Weights of a small contrastive image-text model: encoder depths [2, 3, 4, 2], encoder widths [64, 112, 192, 336].
Rows from block 8 of the image encoder, named by matrix and row number. Rows with one number belong to one channel. Each number is 128 + 32 x the weight over the matrix's rms, rounded and kept within 0 to 255. All counts start at 0. Numbers have three digits each.
# convs0: first 3x3 conv (encoder.blocks.8.convs.0.weight, 192x192x3x3), inputs 63-69, a 3x3 kernel for each
# convs1: second 3x3 conv (encoder.blocks.8.convs.1.weight, 192x192x3x3, transposed), outputs 63-69, a 3x3 kernel for each
convs0.8:106127105146123111159087116115145122086115174064119193168134149150128133156104104176145084139127089135157169121122130128127104139147142160085093166110101118089076141140113165133103131096090
convs1.8:123077042113068081092089112101067147107092123058110111090116079145127116157084104074117156052045083089083048131147177106138143106132149097132092131104065087087065094083089096117105091115108
convs0.9:137100107113150165132148159090092051085098094136147115110149130105131136131170165173142152128143158171137150100120111110122133129166156057082070089083097099111108128171156121150121119120103
convs1.9:082111121077084121121096153172150136156121115164112129074099097141133093158140129119141154115109142106120136130105119151151120126143150087102163136148182165189199094096125157151175110152154
convs0.10:120130168117114138124110087133111102146100095111125136070073043089076106128144158081103116089085109123082101123144144138126135140152127097101115155136130128146143092133116118114119087093103
convs1.10:092103097140112077118115055104104111111122156122159171122078122189143124158089158125129109100123088128140085082123103091156140081120098164185188187193186145167155140146139165173164186162190
convs0.11:172199169170220183140161161113114147151134100183104143097117138110128133083101110150170116117112121089101084129119130091123140102123137138157162158163158157137142153124117153154135147143148
convs1.11:098142153107117097083101083145126114105087105094093104087085121079102159065101144129144173129144160083089113102114104164177156137171145079092085125091071167131129122085085141138114166166117
convs0.12:167186193143157202099112158104097098156110131183141123064160142113130114071128186104163231137186199134156146140110131112080099129086112172146157189133152146130149127134092142118109158135132
convs1.12:132123136123128139152141127137097078155137117115133146193229247159223184110162123166181160159205184207203183122108090158156130172151125085123132112176184147166156072099109089097114138130112
convs0.13:116139134142152129098139127114127113144142098120168157105126140075130100094092103142124118080066110118123141137144125085129168120130142130121106057104171117101121097113112102108093113057093
convs1.13:100124152093103077104102097135123126117107112108088127059067074092081094110121114105104094124122141114151145130136115118127143145150154124119128138132128182191143125118072156188133071125127
convs0.14:159092076121123086179082100139177168128105096141124103179153090217144068079115161094104056101103123103136147083109145134079144110088119130138109143159156118167128116165179107134174137070138
convs1.14:134120098117159147131154169166105206077074125077032119107128115068112161162148195098160133155153109175146209150114184151152141113109140091146090133148167109096089127111129129124121151130165
convs0.15:122094126138157117105124098091145077118199102082121147073126208110090200176174096114121126143125122171160113151161153109135097125114109146141186127117102151167119164142084097089107092085104
convs1.15:154148128096102128151125138119117202109114168102085150208177176136106137112127119121114118130112129123123131120135169147115123136133142067082154111076116090072116131148109128123100120101122
convs0.16:150146132143118106142124091077160140089159118073080136141073107180075136142147127149135113149129127151119166093129131094126120129120143097139114137139120146148095109139105107126119100099138
convs1.16:102071122120105162146164179121135154127131178112148175121127111085099127110112133099146110103147115149161100183145139149144110112116082138113080175138077159109089110165129160161144153159120
convs0.17:150149115157136118129081100102121065155161108136074098180112083139094077104193186149168141066123122107106135156110124147118105126111113094088138119106104138135114122102156143117115149114095
convs1.17:108081086113103080130137144085096133124082151165111174057125123138122123152127106116089073122112108109133119066134115073117135061080101113117151127100100114105169127122136124134153179210190
convs0.18:117127151177178166145139119104118145128122142099067111149131142090115116106120145107132100105142121049127102160159166147139160103136144136108102108119131137125114172173141115111109111124142
convs1.18:166163151103134115106140114140128142164145109113112105122150147141096105119112102096112181069148206048130229164140121097126120106095109122137105075120080087098083111097114134139155120112108
convs0.19:139153180129151133084082083105152139107065147165138126101152125135155105186126131099118156111112146107141159171184174188172177116090132104129088057101099082130121119134176134147150133125152
convs1.19:148173200173191186165163162142136121136114092103095097153121110082117087148159139111119169138132169050067110134119114142142100141138108145133179101118166104113151122151137142145140101128123
convs0.20:153154153162121143131136142143107146160121100106166146062143109090085107151090132094147128108166116126131094124134102144133107122144095110152095148151118132104094153092104095064124113092154
convs1.20:143100105132141126132112119140165199151183176164170180128116150136131151119149112159137164158173176148165181107160137129189164141172183086140107111189155139174150103127115058127113084119136
convs0.21:126122117119092087109124127101104121094081143061093136092168120068110084093145171119121100168144090122152137114121120127106085132094090099147151057124140135149158130095080139109112144132144
convs1.21:128123121145141121152171148146138136157121157127135162150161137186128142138126144072141137072107123107112092147134132140126121109114111118149111124145116129135125111102105083095101121149104
convs0.22:139109082121139081075097087130124132099093118114131112094048083177144163142110132124157149141179156126139136138125133127104099099132121110115100131115137137135138109124141089127138143181162
convs1.22:207196188144143157176155150096114124135109102094103097153132142070096137111157152159183182123135124050063063150174145129127114166166155112109101123137139142158138112104144089097137154133138
convs0.23:110104144086089135106093139135147118140169182103164166109115102124113071116118079172201169131152095125134114123121142096131104143139111156088080115119103187145130126096116130091091130097086
convs1.23:117139097117132127114128134118108113132099107096090133133137124140174161116123126138186107124124080156111097134169160112162166136165170105148129083136123125136120151171121113154118125141118
convs0.24:177182155205158139089075096196138154121114128133144084128103107121104129159151142109103123136135117100104096109121118119100092134111135151142112171167150139139132120113101154131144124134106
convs1.24:093060071130149165188197190172130137136144079140132102162178193171113154133068087145124097135128144191160151155168144157160144122159136111085086102129114160154156083080073094098091102115117
convs0.25:137125146116114138123072073158167140179175137162108088166104164096089143119141087146114122142108143120125145169118119126149151120111114107099112150116115144124096102135156174134138141123100
convs1.25:102073087118085128180169203101099130127078074117076088105142039083126076142096092039089160116108088104093102185177174129125137175132111069106124149154147135157178162123123088110131095091109
convs0.26:132147148135118137147138143105093171136140189151142177136112090074111137106121150093156144140137143100125110107126125153135137140139142115140114095117107112121096194176195158116134138096104
convs1.26:099093091128093123139107103084171183124131162088111152082145155129130149114104138117118112106133136075120121157170160179166140148128129089129156108158157130148135142151143185148152164127108
convs0.27:117151147096127125098091105177117175125063096117115115109122126126149130115127108151152146177140193122119177098099106119132113131141138085117137129155148147152138098094098105104082127102091
convs1.27:173147142136106133103108115117102149121103134180166186138126140084042074082065106101138147099160169091155141130118143082089125087097090102112109084089126102135139120129193122115180139119163
convs0.28:117099126113129112123100076099210159113215183091137124157142107125123100099123076112123104121104089153153117144106131142110115142126100139116110124142109117103097103119133071102140082134135
convs1.28:115103126095108127140152187140105088187155099162130137100103126089082105097102126116126078110138088089132109184155115192180142188165174136122131058083099050049070107153166129150171156164167
convs0.29:103101119134115158166134175116159128152131138138127127139146117100119126095073111118106068142094096106142188089099128123117136122108132081063098097104112103115102168143152112132160098129157
convs1.29:203143104180138095145125105144134149137150128134145138107083134122132162095132139151155107127119101166129159211196152145163153110137141115124109127123112134126145148151159176104165148088162
convs0.30:116171174123169157160164151127109141106139126110137083167147168134114127083113152081058138140119069169221097112122106121121106164122112110104128100090128136153100087102115083143155134134111
convs1.30:156130118121087099092037059161105124163140112165129139143110101123098084157133102083047059101083063098135126132158111143140091119129120047047076080092104092090086197202134163116113195139216
convs0.31:124150110082106106125131132208109140138130138145104145116120117123135136117173133058079081182156067146145111080106131079094101136139131106147171161178143145187152119139137113136149108143125
convs1.31:225229170188169124168133106118140133175088091150132119201149098150154134187129164121150103141133161129119127172201177173156165112153125097152167147207185134160142173154145167168127186183151
convs0.32:148136150118099124148144147106103110105112153057137129139058142152095122129132140153100084129091120088115112135102110128093147081095116149148123117154124164142126081099091072088125075102154
convs1.32:134128116133149119102125106119129148120104150108094119187170134206146121176118102149156157117140159143131131091107113152166136132154130130135145068115106081092092114095131141104140171120157
convs0.33:108108112124125099182160128121128125107094059132082074169107088144115102192170124109120120124088114148110130129139125080112103114110150153140141150114145085104108175155121171123120091095103
convs1.33:115096085102086105130135132119163148109137112094156143103086102141117138107099083124181162152152145164173128142156172121137127142160185127106111162156150156155117159108118142090083142118126
convs0.34:116135137107130120073103120105076105093056118149129115200153121174100125102084120142116096159182115183160124124119120115135136101113128082100053148149128181186161129164121141152134115110134
convs1.34:118080089134116118098101120088135101119127142141073149149144151133152159141201216101138102111132147141121136147127129162177170103104114141145134134130116149126126141136164145107168141152164
convs0.35:092165175146157162133153179154101133077044123143095084137120093147174111087096112131082122138086118150136136139128126158159148124158141129138129142147121129144146119135108100115093108076076
convs1.35:146188198188200190141157153156131132131107114129164134112106114128122089159123122154087078091133120082129123139124084061120153105148160144117124120094097083085081164190162149176179162144172
convs0.36:107105100104100101130139100105103162112108105174185138133157215131156172132137158111122132129112143153149109127116089148135110111103104179150140139119123126154157120129140156129142154158168
convs1.36:120128119113130121097087065093063067120124132133099116096095113113130090121101063146134105180136104097042097143166143161196203126159171129111101105108118120095110179114139166157145149178138
convs0.37:103108127117115095127111096105100147101095172117137137143117147126167140120142146121127100179113116152123114162115082142131076088103091124126097108138066105128120138139098151154102114119072
convs1.37:079111099072110110126126131109131132152158155128163170152126147118065106079087135094133108130112125102090124115128134115114105090086075119148092133165124109158129139165134121165173109133152
convs0.38:131121145098089105107105097156111169201176169118150132091134122106132178108125153107096110147089088161136103145127119152125095109137118110111106107144150118132108132136096133151108135136104
convs1.38:086106114117122124124129110175159164132110094056078064111115133100120126103116151064093101090108097106086071146138168146138160136135172108119162152169169153141146150137121140130126130132105
convs0.39:145159158126122097102115140127111124111105089056068043075091073129146093112106117148185161126125107112107120144169165108119117121112103206193175103111107098116136137132110125124130106098113
convs1.39:030051055100070065119107138097091098140150140121130144156153122128178151137118079113138129163128119119098124066077102074111111085106126107110106185169161105105126149124101162146154126128166
convs0.40:132158161171155141134116116098129107089059081141161177098131104126181068143169107139146111128117136108125135113125129103104158110108111049097084128145124188135140057104141099106119152102093
convs1.40:120145116143163148128145132119146128060136128083129084175242170100124143151124147161126108153125155070135136129130163132111112133094123103110175133115157132091120097116088140127080125126118
convs0.41:142147118146112119133160138117115193171127102107108100098100110162165206056116104088161163104126094165169121179148110122111126134153128164129083145147098129156101131144078093116105100095132
convs1.41:028070109123120141142158138148102047137103116163179131162171183157192161107126121126106083128179118142050090119097109119100086186118130173157153133115110139086093114132103099112115131092122
convs0.42:129142126161127122180114122129131156181150168201172174169135100091130118172192197138160151122100141158141129088094075105106099116111122139122143153122110076152111093119113176168139189215141
convs1.42:123124129113086062087061074133121093168134135125137103207153132163159167131135183098164158109174143124135157082074124094099140096097089133171190176210186145166167075142139067142099045111113
convs0.43:127121167090076122143149136142153112160179153106125137084163143057153114030072050143114107154113131122147149167148124148124141149148150100109100128141135172119122142097093142126129174104138
convs1.43:132154150091144166087106166120079138159105129193182150136112164144177151136134116129147127146131117147140118107112113081122122085088071124138129076110119100119120142124168153146144129137141
convs0.44:068093120119132138151162159134116095150112123138169135097112160137186171100098169120099071109110073158145123145139137154135104144150114127100113102088080104137121152142106175108080139073077
convs1.44:124115108140128111145138152146193167105090123086068117107116137118149119081117134127117121110118137159192137157179182148095126146135131136160165146148124118165151105143172085161154081123167
convs0.45:115090083114113136098108178068082123112167186173152172081071098075124140144171106138111132100046099174065097132108115132122160135149184067073065142163176130142160162117123149106115153132134
convs1.45:101132151128135121132123110115149151136164163106143127142154092189152132167140141125095074145143093120153140144169125131131154122135148205168138236248174181201139088115098111117080092079081
convs0.46:085132091097133081106150155112088111131107095106079041117122137110140221148212128098131141104121139072096157133127127127117164101133170078145135102127112133120115140117122113087128079066109
convs1.46:150118131176140130174136133137159204097115178095132120144118085176144125151126167099129134121151093122137103183179133147156133132143113143151155115124103080088048094117088126139134166135143
convs0.47:177130122146116176119164170054102152071161132188165092148149150159137152150147164120131067116132084121190122101125122122124135104118098132138166101077117101134106092137111089154106140174123
convs1.47:081074081121080084143152119101126110111152118164140127117171114136164112185170156091094115152096123152080114072111113107121153090090132107039116096102099124124130131129159093104133111120123
convs0.48:124131120100161152131173156114102031120116035175176150107145115110124143133082152111126102094128114077119143126141106131129112161150098091095126129141108192167154148135108119137107100130129
convs1.48:156129155126104122155149135078066114115046107083021076120087078098117147183135146116145148129121139124107136154200202159156133108136133148090093164101129138103129116110158135108104127096107
convs0.49:115095082124108115139112151128131155110101128094098096150168163140130173097103117150137148132117105114102075149131145117129135149143168132190163125141099172166139119156130145169143194205174
convs1.49:206221217160152155100114129156155135108129094122137160138155147107117142096111108139126144166156160165153149117164168167172146140134130123122150170156173165131176093094115102095127115102126
convs0.50:167127150156112146154114129137150123110160132137159103070118132066144203115119129093144146120167148125118107092072089095085093166145151118140138168172113134168133110073129135084104117087082
convs1.50:154121137147114103161138126091078063092079095083077086168117139148107105102133119165193205125139171163142152157176168163154164185175149186205153152200163137125126116137165102157163137122118
convs0.51:125100079163175116112140108101122131108106115126108119123083101106071118135131184146157118149156186124133132121133135111091102125131125128136113082105115080074103121112172149153107131111075
convs1.51:187225169194180151130127111166185172155142091169153121158142124136146099109089087145137195133148140135165189141160144139159170125170178141111114146165125135150124100092153146104142097080087
convs0.52:170131142179156137142117159126097161093146147084119147081137150081108085087090119144125120138122116128114136146151180123125142113105155180137149100116128156158190154113143153159173142154146
convs1.52:102143131150176170188212186136139163180122134128135146196139122189117123152187125078099038098138094146156170153126134105085137134116130117122136141150146151147157154157207175128191181192177
convs0.53:126098129164096131143087123081166139106098161144144088090144128125163119162193113165094142143177198115122105104122108156136146134140150131134136163159134102092148143135107161121112112103102
convs1.53:131106117117096116099095101171110064116105088190143103118131128187167114165129120174191127109154178075121138102159130103127114121098082069073085081062084114133121148164152117141152130149149
convs0.54:146153146132141127118137134068104092168160115150141130138173148145160166167143123130134118164115089136095071127131119091137135116129134085097131114087147123082101142109153097085174119075132
convs1.54:157206186166175163150132142082075117119100143186139155075089116092109127127149121167115105158144127159168161121127151138142139154156147121113126144111109192170169154140145124118120086098125
convs0.55:114148168074107135117085102115192115102184125024049087118112098164150191144126113138164166117092102179156113121136104111120097085105104104062125153166140144149119139091095132132105067084128
convs1.55:195242206163195186112124185126143152112106121086093085133083110153156101147158145080086165141123184166174152176214168136188154105127135059092098119128133126090128182157116115100108173131118
convs0.56:122109084142115114132133132171117102159159152110126115155155148118173157113148150124083092123141167070116145095099086112092088143116090127151083121134074122109144111091126103094114114095128
convs1.56:123141127127149123131125106078084139098123135108129109149157144114094081083076100112132121105157124105133120134156158195200151125140092152133112105106109136150170170162157167172130178210157
convs0.57:158180165138145147149148135116092168175090136133089087097080152048079127124111128118172188111119133134146146136140155172142149131142130140143132096135112124157160123142114128097093103085141
convs1.57:147144140144127103152136142091063057103105102105147098117152141150141138133102102118129146105132122115121131120133156156128162115106148125139182119145138101147086131145103135109099165135104
convs0.58:120123145088096136114138151150183108156175112167142105076116124102175108042140127116071138102097201126131161139140148134115139202147140124155132149157137178175164151139148120121145105143124
convs1.58:113136152097133163091119135068087174118093206154151163099123064112109055139111084094097102086103106138118124124132192141138157125161134124183184118111101133094089186164152164149144193161144
convs0.59:131125128127096114132081147111133089145166115181166124178117093155134115083137181113135149098096157131099103110130132106122113137137142078067089130067082156033086126177140115128118108136120
convs1.59:137158123165150146173153142103099097126106114131152140063096098029107067109152142110139156091145138125134128143128136122112108116126119133104065149118106139103128115143112115092114114082072
convs0.60:116106118117125149155118116097112074098085080056119103127153138159119113137172174130115152101112119110136157125130120144120112122111128110118121173155145098117105097070071160149100089142107
convs1.60:099103127097113114147170153124127133156103119118125113162176176135135156125131145129132075135094105132134121112094085144130122172145110119096119163141177126102117165176117157161128151180166
convs0.61:113121091085125125104144096160136091146120075143096094174096091208178134163174178118169152088131163100174120150144142142126107106152113081096137145108110108143117107116132110113099078093081
convs1.61:133121152153157147166156096077052094120076121105127119151138118181164169167118142219182135147145127148143153061093147111096221149158184110106114173099099164146090133173199091136166057100164
convs0.62:138099120136132114188164136118099091136123092117150095112096083107189142135183154151124121128124102153128134142128131165169132132108126115157139142154114195155127120134125089124136142169145
convs1.62:055030038049031060051037065135097117136090121070080082220153130128129164124118206113146163136114133122110102103123120098114132137163157131133154120167182142200155120133106118153155123100135
convs0.63:155128143142127128091087063056116100190142152093107103162165148123147115100136144105153172101120217088090149096104117150133130133119103135134103124161099123187121141153122149151095157122123
convs1.63:095095094098113149167174162130137103112132148108185214086118104095143180067111130123105079121163160087071167083138116091125117100119155138134175136155158088098124173134095124099089145145144
convs0.64:137134153135149166171176186092089103062086105152133165104046080181180139122103084118091109101107074082128132148148135120119144138149143103128112098143163125129092091087095090111147097102102
convs1.64:087101134122120141129107128133174166103100139110112124092137152000064127092112140099128153111161145110096075155169169128122143112117119097113152111132175134134157160158128178132152158119168
convs0.65:128143108149075078142103119155142215160224219173175197098137144081055093073065095090101087143127104167132119123120087115119121115126114081108106092117099132103087114123122129101139124123134
convs1.65:151160140102120101064066089133139131198185137182122132103059070104120165105164133135115148126085117120096133118129120091125178152120141206159160157112139165112104118117177116115149145157158
convs0.66:161146114124107099102076069120154089087092100148156085138138128133160123116053168106150134115108086119128097115128134088081103105097136168142116099106111099133144156110155128102132115108097
convs1.66:072120060096155096184212180164162225134109155113061115095072062126113080221161155118080092120106114162143079196166154138127117128144118118127110118141124132154120190157126166144154185185161
convs0.67:129127139128119113123107113089132137086121097075108101073092120122090073108110077149116120121153096148137102153138139137119136112103130124142161108133146113102130150148127115114121070084094
convs1.67:136163155154167145130126114141096092126095094135122124148134106154146146112135136125124146153106086142128100105115125186180120165183147128151146051058105096117160203225176197212133185176115
convs0.68:141162167097117144132127164153134090163122125117040088113116127112128144109128113134137146105124141118119160126112118163133131129104116163220170182145119146118102068054076060073091147105070
convs1.68:122130133120116118115099119116120113086139111098093093168205177057092125089126116132128163145131136117106073111136140163180173095137134089052050166162187161118158106126101095071105121117164
convs0.69:143182178160181175131148169139141136131146116164181112127175162123146160139182154095123102106092082125095098143162165080105113101129107189191169164147143112115126112118115077112149096125137
convs1.69:123124123117113124188201189151128149149139150152108145066080084113089070116121110124124098112157113120146105082082079135101079134095092121081126113092138072126171106132128122139117160136126
convs0.70:096158140060100141075175170143062098177148153069070103090181184123141132120103131164139164129136136180158209132149146142125090131107110131147113105143116114132112126126111139098157112085092
convs1.70:138138095162095117161113165174139185099120098117105125153171107157145094127119108178144158190172145197174130132161122128175115140154080125102091109152120162204153130124153155142158165168184
convs0.71:115107125123106131115112135144131101132104070120088057109135145128120130116079098132137186109125163096072128110119130103118114117113104137119114127100077132111089087086070127097083160152128
convs1.71:148143132154154146155170166091128176083070138061091148096062052107090081086049065165130097203137141198166182145132094160132114180155118108123115107097120089103109152124136121102158126102163
convs0.72:092105109132111087129111147100071099055048040100077070107100137119145129135145148176154183137137146121127145140135113122107137134137143154137166148136188128118136151170150151138134138106115
convs1.72:104119116116142134062076096169116146139106109115121119082100128099117122175186166208184179132165143130156167132112099134127127114098130135151135141146155112119133130113137120091076135148135
convs0.73:118122100098102120090123132092124128081111149144109123110096141151125147169181169157195148121134090111095111100110123163170156123135146112121165105114121114129139107111111119119126187159171
convs1.73:086108132147154157126131150141133176101111133096094110179168135140115113060057097067076107084135155111158167125102117109095107080089130181215193167210209103154165162161169128141159069092090
convs0.74:111092099164153156167143126127176141090097118107107122181208165109109133112139158181162102151175188100087130132080106154160171135135145070051029135130143159134134119109128119091078177141119
convs1.74:126109133123109105099118136127089097091120129106140119159149154083111149075132114063047071094091100176195151068092080100113142118105068151177179146140109133110093160115122139141117157130112
convs0.75:155085107098112111104082130131211164121115162166115122223126193187096134142078130130095144152153126131151146161149139145151111129169165113175161108172165097143168129136094127141137133171129
convs1.75:135151137118097133060061107141133133160169159208149186119116203111125103122111111067083084113131060140153102162175152173220157157170112125128113147157111184163126172215193154118122213174166
convs0.76:115137105101143095088141097079121091101148095096151149113135132135165163136108129109116104089071088110129116099113087101126129130107117155112120126127111162142149089130103122138137114169125
convs1.76:093117146124133150120121130106066109133115142143175167094100096116139113117132117137140122152153151106137116141090094158147138172184166058037038105097074049059048096074149106102125125109132
convs0.77:170186146195147091175111079127149169089111113131138152137128106142127157094117124068114110125090095146144130142144128125146109129120156177155158147121166113064225104105114154140133127126143
convs1.77:136133141125122140117156158095135130103131127113094151096111080130094068151112092169178143105133143076114127078129097084144137103162178163155142141132146155172183195124175119092145112092130
convs0.78:116143132114102111134129120130154124127164119157138162162174167171148110187165135118135118169225201121152155092097109112060099112085094133152160145179150169221208131145114107111089126144119
convs1.78:096081104105090092127135124120150148081132118071089091136150159131184159155196162164160088141103065198165125122158146137139128115129125126097118133128127127129159172155094140142078126162149
convs0.79:138165184098123151095086073137154140151101102093081078129166156104108112128113104134096123126097163132150102103119133145132127139107112174161136169148123117101094143156145123138131133144126
convs1.79:160118103174160128168172104155119086097082113129103127123110088137136113161152090093100105074056089104096093103105129127133107110135130112130133161156192255223201092106117127131147132110119
convs0.80:127145148122129151151148152135132155105135148141096107109113122116117080080102088126122111079087103163094135107070115136145144129106147141165113107118127105162153119145113124128150123104123
convs1.80:142138123151128138127126126151136147119116093163095081119131135104103121083095100090131128116153146115139143163159160181177158203177150087146130082135119124115133157162136115124121125110118
convs0.81:091093113163123122121086104128133112122061116131129135153170182067126101150132165131103141111077087134127121105107121123129149140110135113124078101092075144124117178095081173124107165144104
convs1.81:158131167115095150079106153116129129115108164128097134115145139123167178064110097096123142137180151135150149099073111157099128149115123137144106188180134149137108148144167098088133075075133
convs0.82:065082131112119153100102105133090134116136148144123103099104103119083086210160124141123108105131118133131120106119123120150169107124130121133131105089137124122155097129123085096161130123171
convs1.82:206203174181160150171177133115143130147103103131098104098104095113067086133110117141108110132149160176179209173160129120114117093100100081093125116141111099088122162141173127104099145114127
convs0.83:125139151139142131156162125162140197132113176145110155161133120195186149196170168170121129116089129119081022144166162135149182126133127112148113061106111108109126089132121145141157148150155
convs1.83:175181218165166211195183206149116124186177157193200162135162119155200112195222182134153180128141176148118154120133134159149142126126169057054099107117188089095209146144173154143160162164159
convs0.84:088105087142137133130121151155103034120127083125120120095142152115151190135155184075092117087087116122122118137118118142142117190165148131126172112128171133120154160165163110131155079111128
convs1.84:121129151114123147102079105135123141080058101124114142100103097086058090089075094106115137152187151184211178170163153140122127186167165106102093070048039110119109167155127156117105084061083
convs0.85:114130132147138153142142168037063096057081118135077106126112124127158158118190128129166104113128099090098052097118109104094116115145135128163169143142131140141127095101086137085071169129111
convs1.85:136158154126150130140130146161165158147153163145166140093086105145120140117109124111159132131188172167210181107117125121138159131152173198163137136172153111142148120125090165134105179144140
convs0.86:156204148127194141124153122093107133122076111141145117121126131151178127132105091096126087081107067110087068156171160131134117103097109110148135108123146123129130108098119116089095094111139
convs1.86:141103108149145134155162134127133106131118070131091118104099082117119047101083110135130157108150166153163184085140132124147151151129123144148175096081127177146146163166127133166132135121109
convs0.87:155144150166141157134130140133118130130081171141066132124130097116127105092065096124141126087112119117130174126148129164162147133145107186168166156132103159125132090119150115117139147134141
convs1.87:110132114145142169139157161166125181153171184124147161110106174098111136100092124116138083115110079110127138092132079118128096131164155140139102136116133072105130142123120134093110159130115
convs0.88:138148096123099076125135096175155172118126091101099113146105102159134113154143101188167162123157138123131126125086105135130124132124102166108100152107113117087083159140120135117098113108100
convs1.88:157151145197161178142153176145167095134090100098116125092140161079132148130119126139121121121119116160152161109082059097144122141172135126145129118155127147175148128179155127138143132090107
convs0.89:132125150124120135125117136134187174092153159105103113154158130101123127194087086098108147120098129147157134109080103120125133174173147084097095135137096209188140146152150138152169075117150
convs1.89:147120148112103119136108136074089125107106147135141135132098139186148123175133112153129119179133174148109127104127084106127061116140110150143164115154164134165134098110085088086120083130181
convs0.90:100088082110080101147114125081112094053140135098109115134124155089135130119132128140142068155131123136123102121123104101147110137140116094108145144127124136124120103150176059126142034098127
convs1.90:130129122136147146153166143109110151138141146189162147145145133135119123132110093093162136138166132099129122129143100136124131110131153081111121081120121123140141229149129242163138229173135
convs0.91:103113139115110123117134150152142173115101127123046112139103077163163116169170133147084140127097086102078101103133147117107140120118113103110108074112115111118092155087101139110085101111098
convs1.91:122141111123130107173137108066114143104115134079081129098127132074139174107180189196160111157140110163122144126145117160163142128187221202173159156148155128127115155167173155161127187167109
convs0.92:116106093143130113161155123095082135085103120112125121148188117119201136125137121126167130171199140137145152122106116110122114114155150143104103135130128123177129124114146114119149101067146
convs1.92:136133158098123135116119120070120177072124153079131145139135161126118150092138125130099111105127111142143163065078096101099089146111100079079095075068121103068134129165147123157148113123101
convs0.93:084094132095105108171178160155211169127090105115087147128176167113067075118059082126134156116122173107110131092105098079088107130149157123145113104095099169139165131115154110121155111129153
convs1.93:202197163169179189110086106135126129211159166160155159176152106139105115111137160123144129106146139108164141122132113104120118128145113102100102152157160151113130082082137123121106116155120
convs0.94:133136142107120118134131137164098108098135093055119092167113120148130154141084117112173118139154096136130115129131113124154128132131079087126101136123146116112149093128113119142098139157136
convs1.94:105074090141090101132121098176115159152113149155132147159127083157133134143107123102123121114076127087126146167154157121128135127099122108102162171154143125129096134138127117122120063146163
convs0.95:129152117081105130031068124056144148096138155170193092131140151151158133204172137097146154121141157130120112123120105148119123143125142162144149115099079120098084101133115087137147066126141
convs1.95:097086128118099118130125126135138162089061097109053063180147089141158122081117141113161117109088074132119134154184152179151119166113119177118112173114125163142106137140164125157169135133144
convs0.96:096120145109135135124120076133069033070136093111096060142128144081128139119149159145110134119166139111159112102086110107137121142129109157168135158146103113149081149138127118134083118116093
convs1.96:079091147045106122069130107167131112136131115133156153169132109154126126173108105160176099079142127115135084142153132112160160067116133100111075134166100157168128139138110130106077141135150
convs0.97:105117105130113124118091098148158202138137143110074130108126116143097154141117123129131085141119082189175190104106117107102118147131104119123143173120115136098118142164126163131124134086149
convs1.97:128132106114154089098132082121139121155150133147144127074123113139131103149156099068069097108120108097121121103124108144109149080088127078102173126093119116119113109098120095093110150131165
convs0.98:064108148105073105199129093162085134143122078118169134139116105124091122083109134093147148151123078184162154128120124127145125134115132101121147123123110129115120124146149124106116169127082
convs1.98:135108100096109083100116096151113128151148186088123102168114100122109102114112110049103133068082130099108137151133131155149136127141105124128088105100117132096095124139147097120138115095113
convs0.99:112161133143116107090066105137205148143105144179107164102110120117115179151140109161144123112133154141134171122133105133148111118146129143145148122126151110075121117162089109125087126143161
convs1.99:076101128078095069075111111118100081156145138143155152160165119171097098078045089128108094114103114158145126172147133124146137128116139142136148114072135135189188126110099141169101189165156
convs0.100:137120100123111062146124142092062129156131182136149165102122089166125145134105077111095093075092121091110148123131101118131148141155140078119073157141107102120111212119096139089094131124151
convs1.100:063113100055071108060092088112084087117104093130120137158201176124126145159166175147135175180171146118172150062100149072115123123132133173121152167104110164181145077101105095126104108161130
convs0.101:123095101140110098086114169100139118111138154116115165091139197112124154155162152165181120131183106131167136147111111112116123117117107100118136122123121126136128089119159118120137123137140
convs1.101:159077038131090046080091092154126180174117161125127112142125118164101188137079118108124143082133131136124117128135158129122131100122133103178182183174155158133129111141183084155134122172149
convs0.102:114112085157158126144157123162172123131105097140124113074076120124147157135117117148125101187139128136135148112125112130149143141149164142131145142116120152165137101069080125126107135103106
convs1.102:123124147156147137171143151106132137097077138146112124087107148106088138110136111089136099063170100058125105127094149175126151151129107092117131133138145126132140117092091136105077143131096
convs0.103:119134140112100100088087117060050052118108149133115132154188185078074100105114098080063034149133160121122138128157122133132125115132149113123133110121142118167177158128114176136114151116122
convs1.103:048064108084075103179181181156209143222205158122121130147119147042069108067095121109104105082073090061054109060093102077105096131122109111163159127144166122131157109114116097072100107081110
convs0.104:139105095156146131123107112092100129150151174139119130105067088116124080114109149098114135125147155118108081145129145146146106133122112113128095126155122159131137157173153131152149105105095
convs1.104:184145132124099137127128115107054129058085124102137093159182133154176109129136134135107131127168152147123122144116091142105131138091113141147157105131150105130109124112159119111133113134171
convs0.105:112113075131121136153144149135140152133147203124134140127145114042066088092111119163126139103113110110127128098112095148141127161161133105150078108151111147178128153163144078090080080103089
convs1.105:143142152131154153106129137130143134164157182115145175078115158074128159128126136121133095162198133100160149120112116176120111131111129135130173142203217149175158161104119172144130143117108
convs0.106:120132124125130107107112115158185184136127123102093111081098092117115102159116101103099108150125097145132134137153161122115130098118134190173193132132156155184178136108137130090120087066082
convs1.106:141111113139104112128130121101138134103135119137146163125113123160181198162160173140153098132170129105157094088104080146132091102135150086074093131151126103130139116105148096127170126169180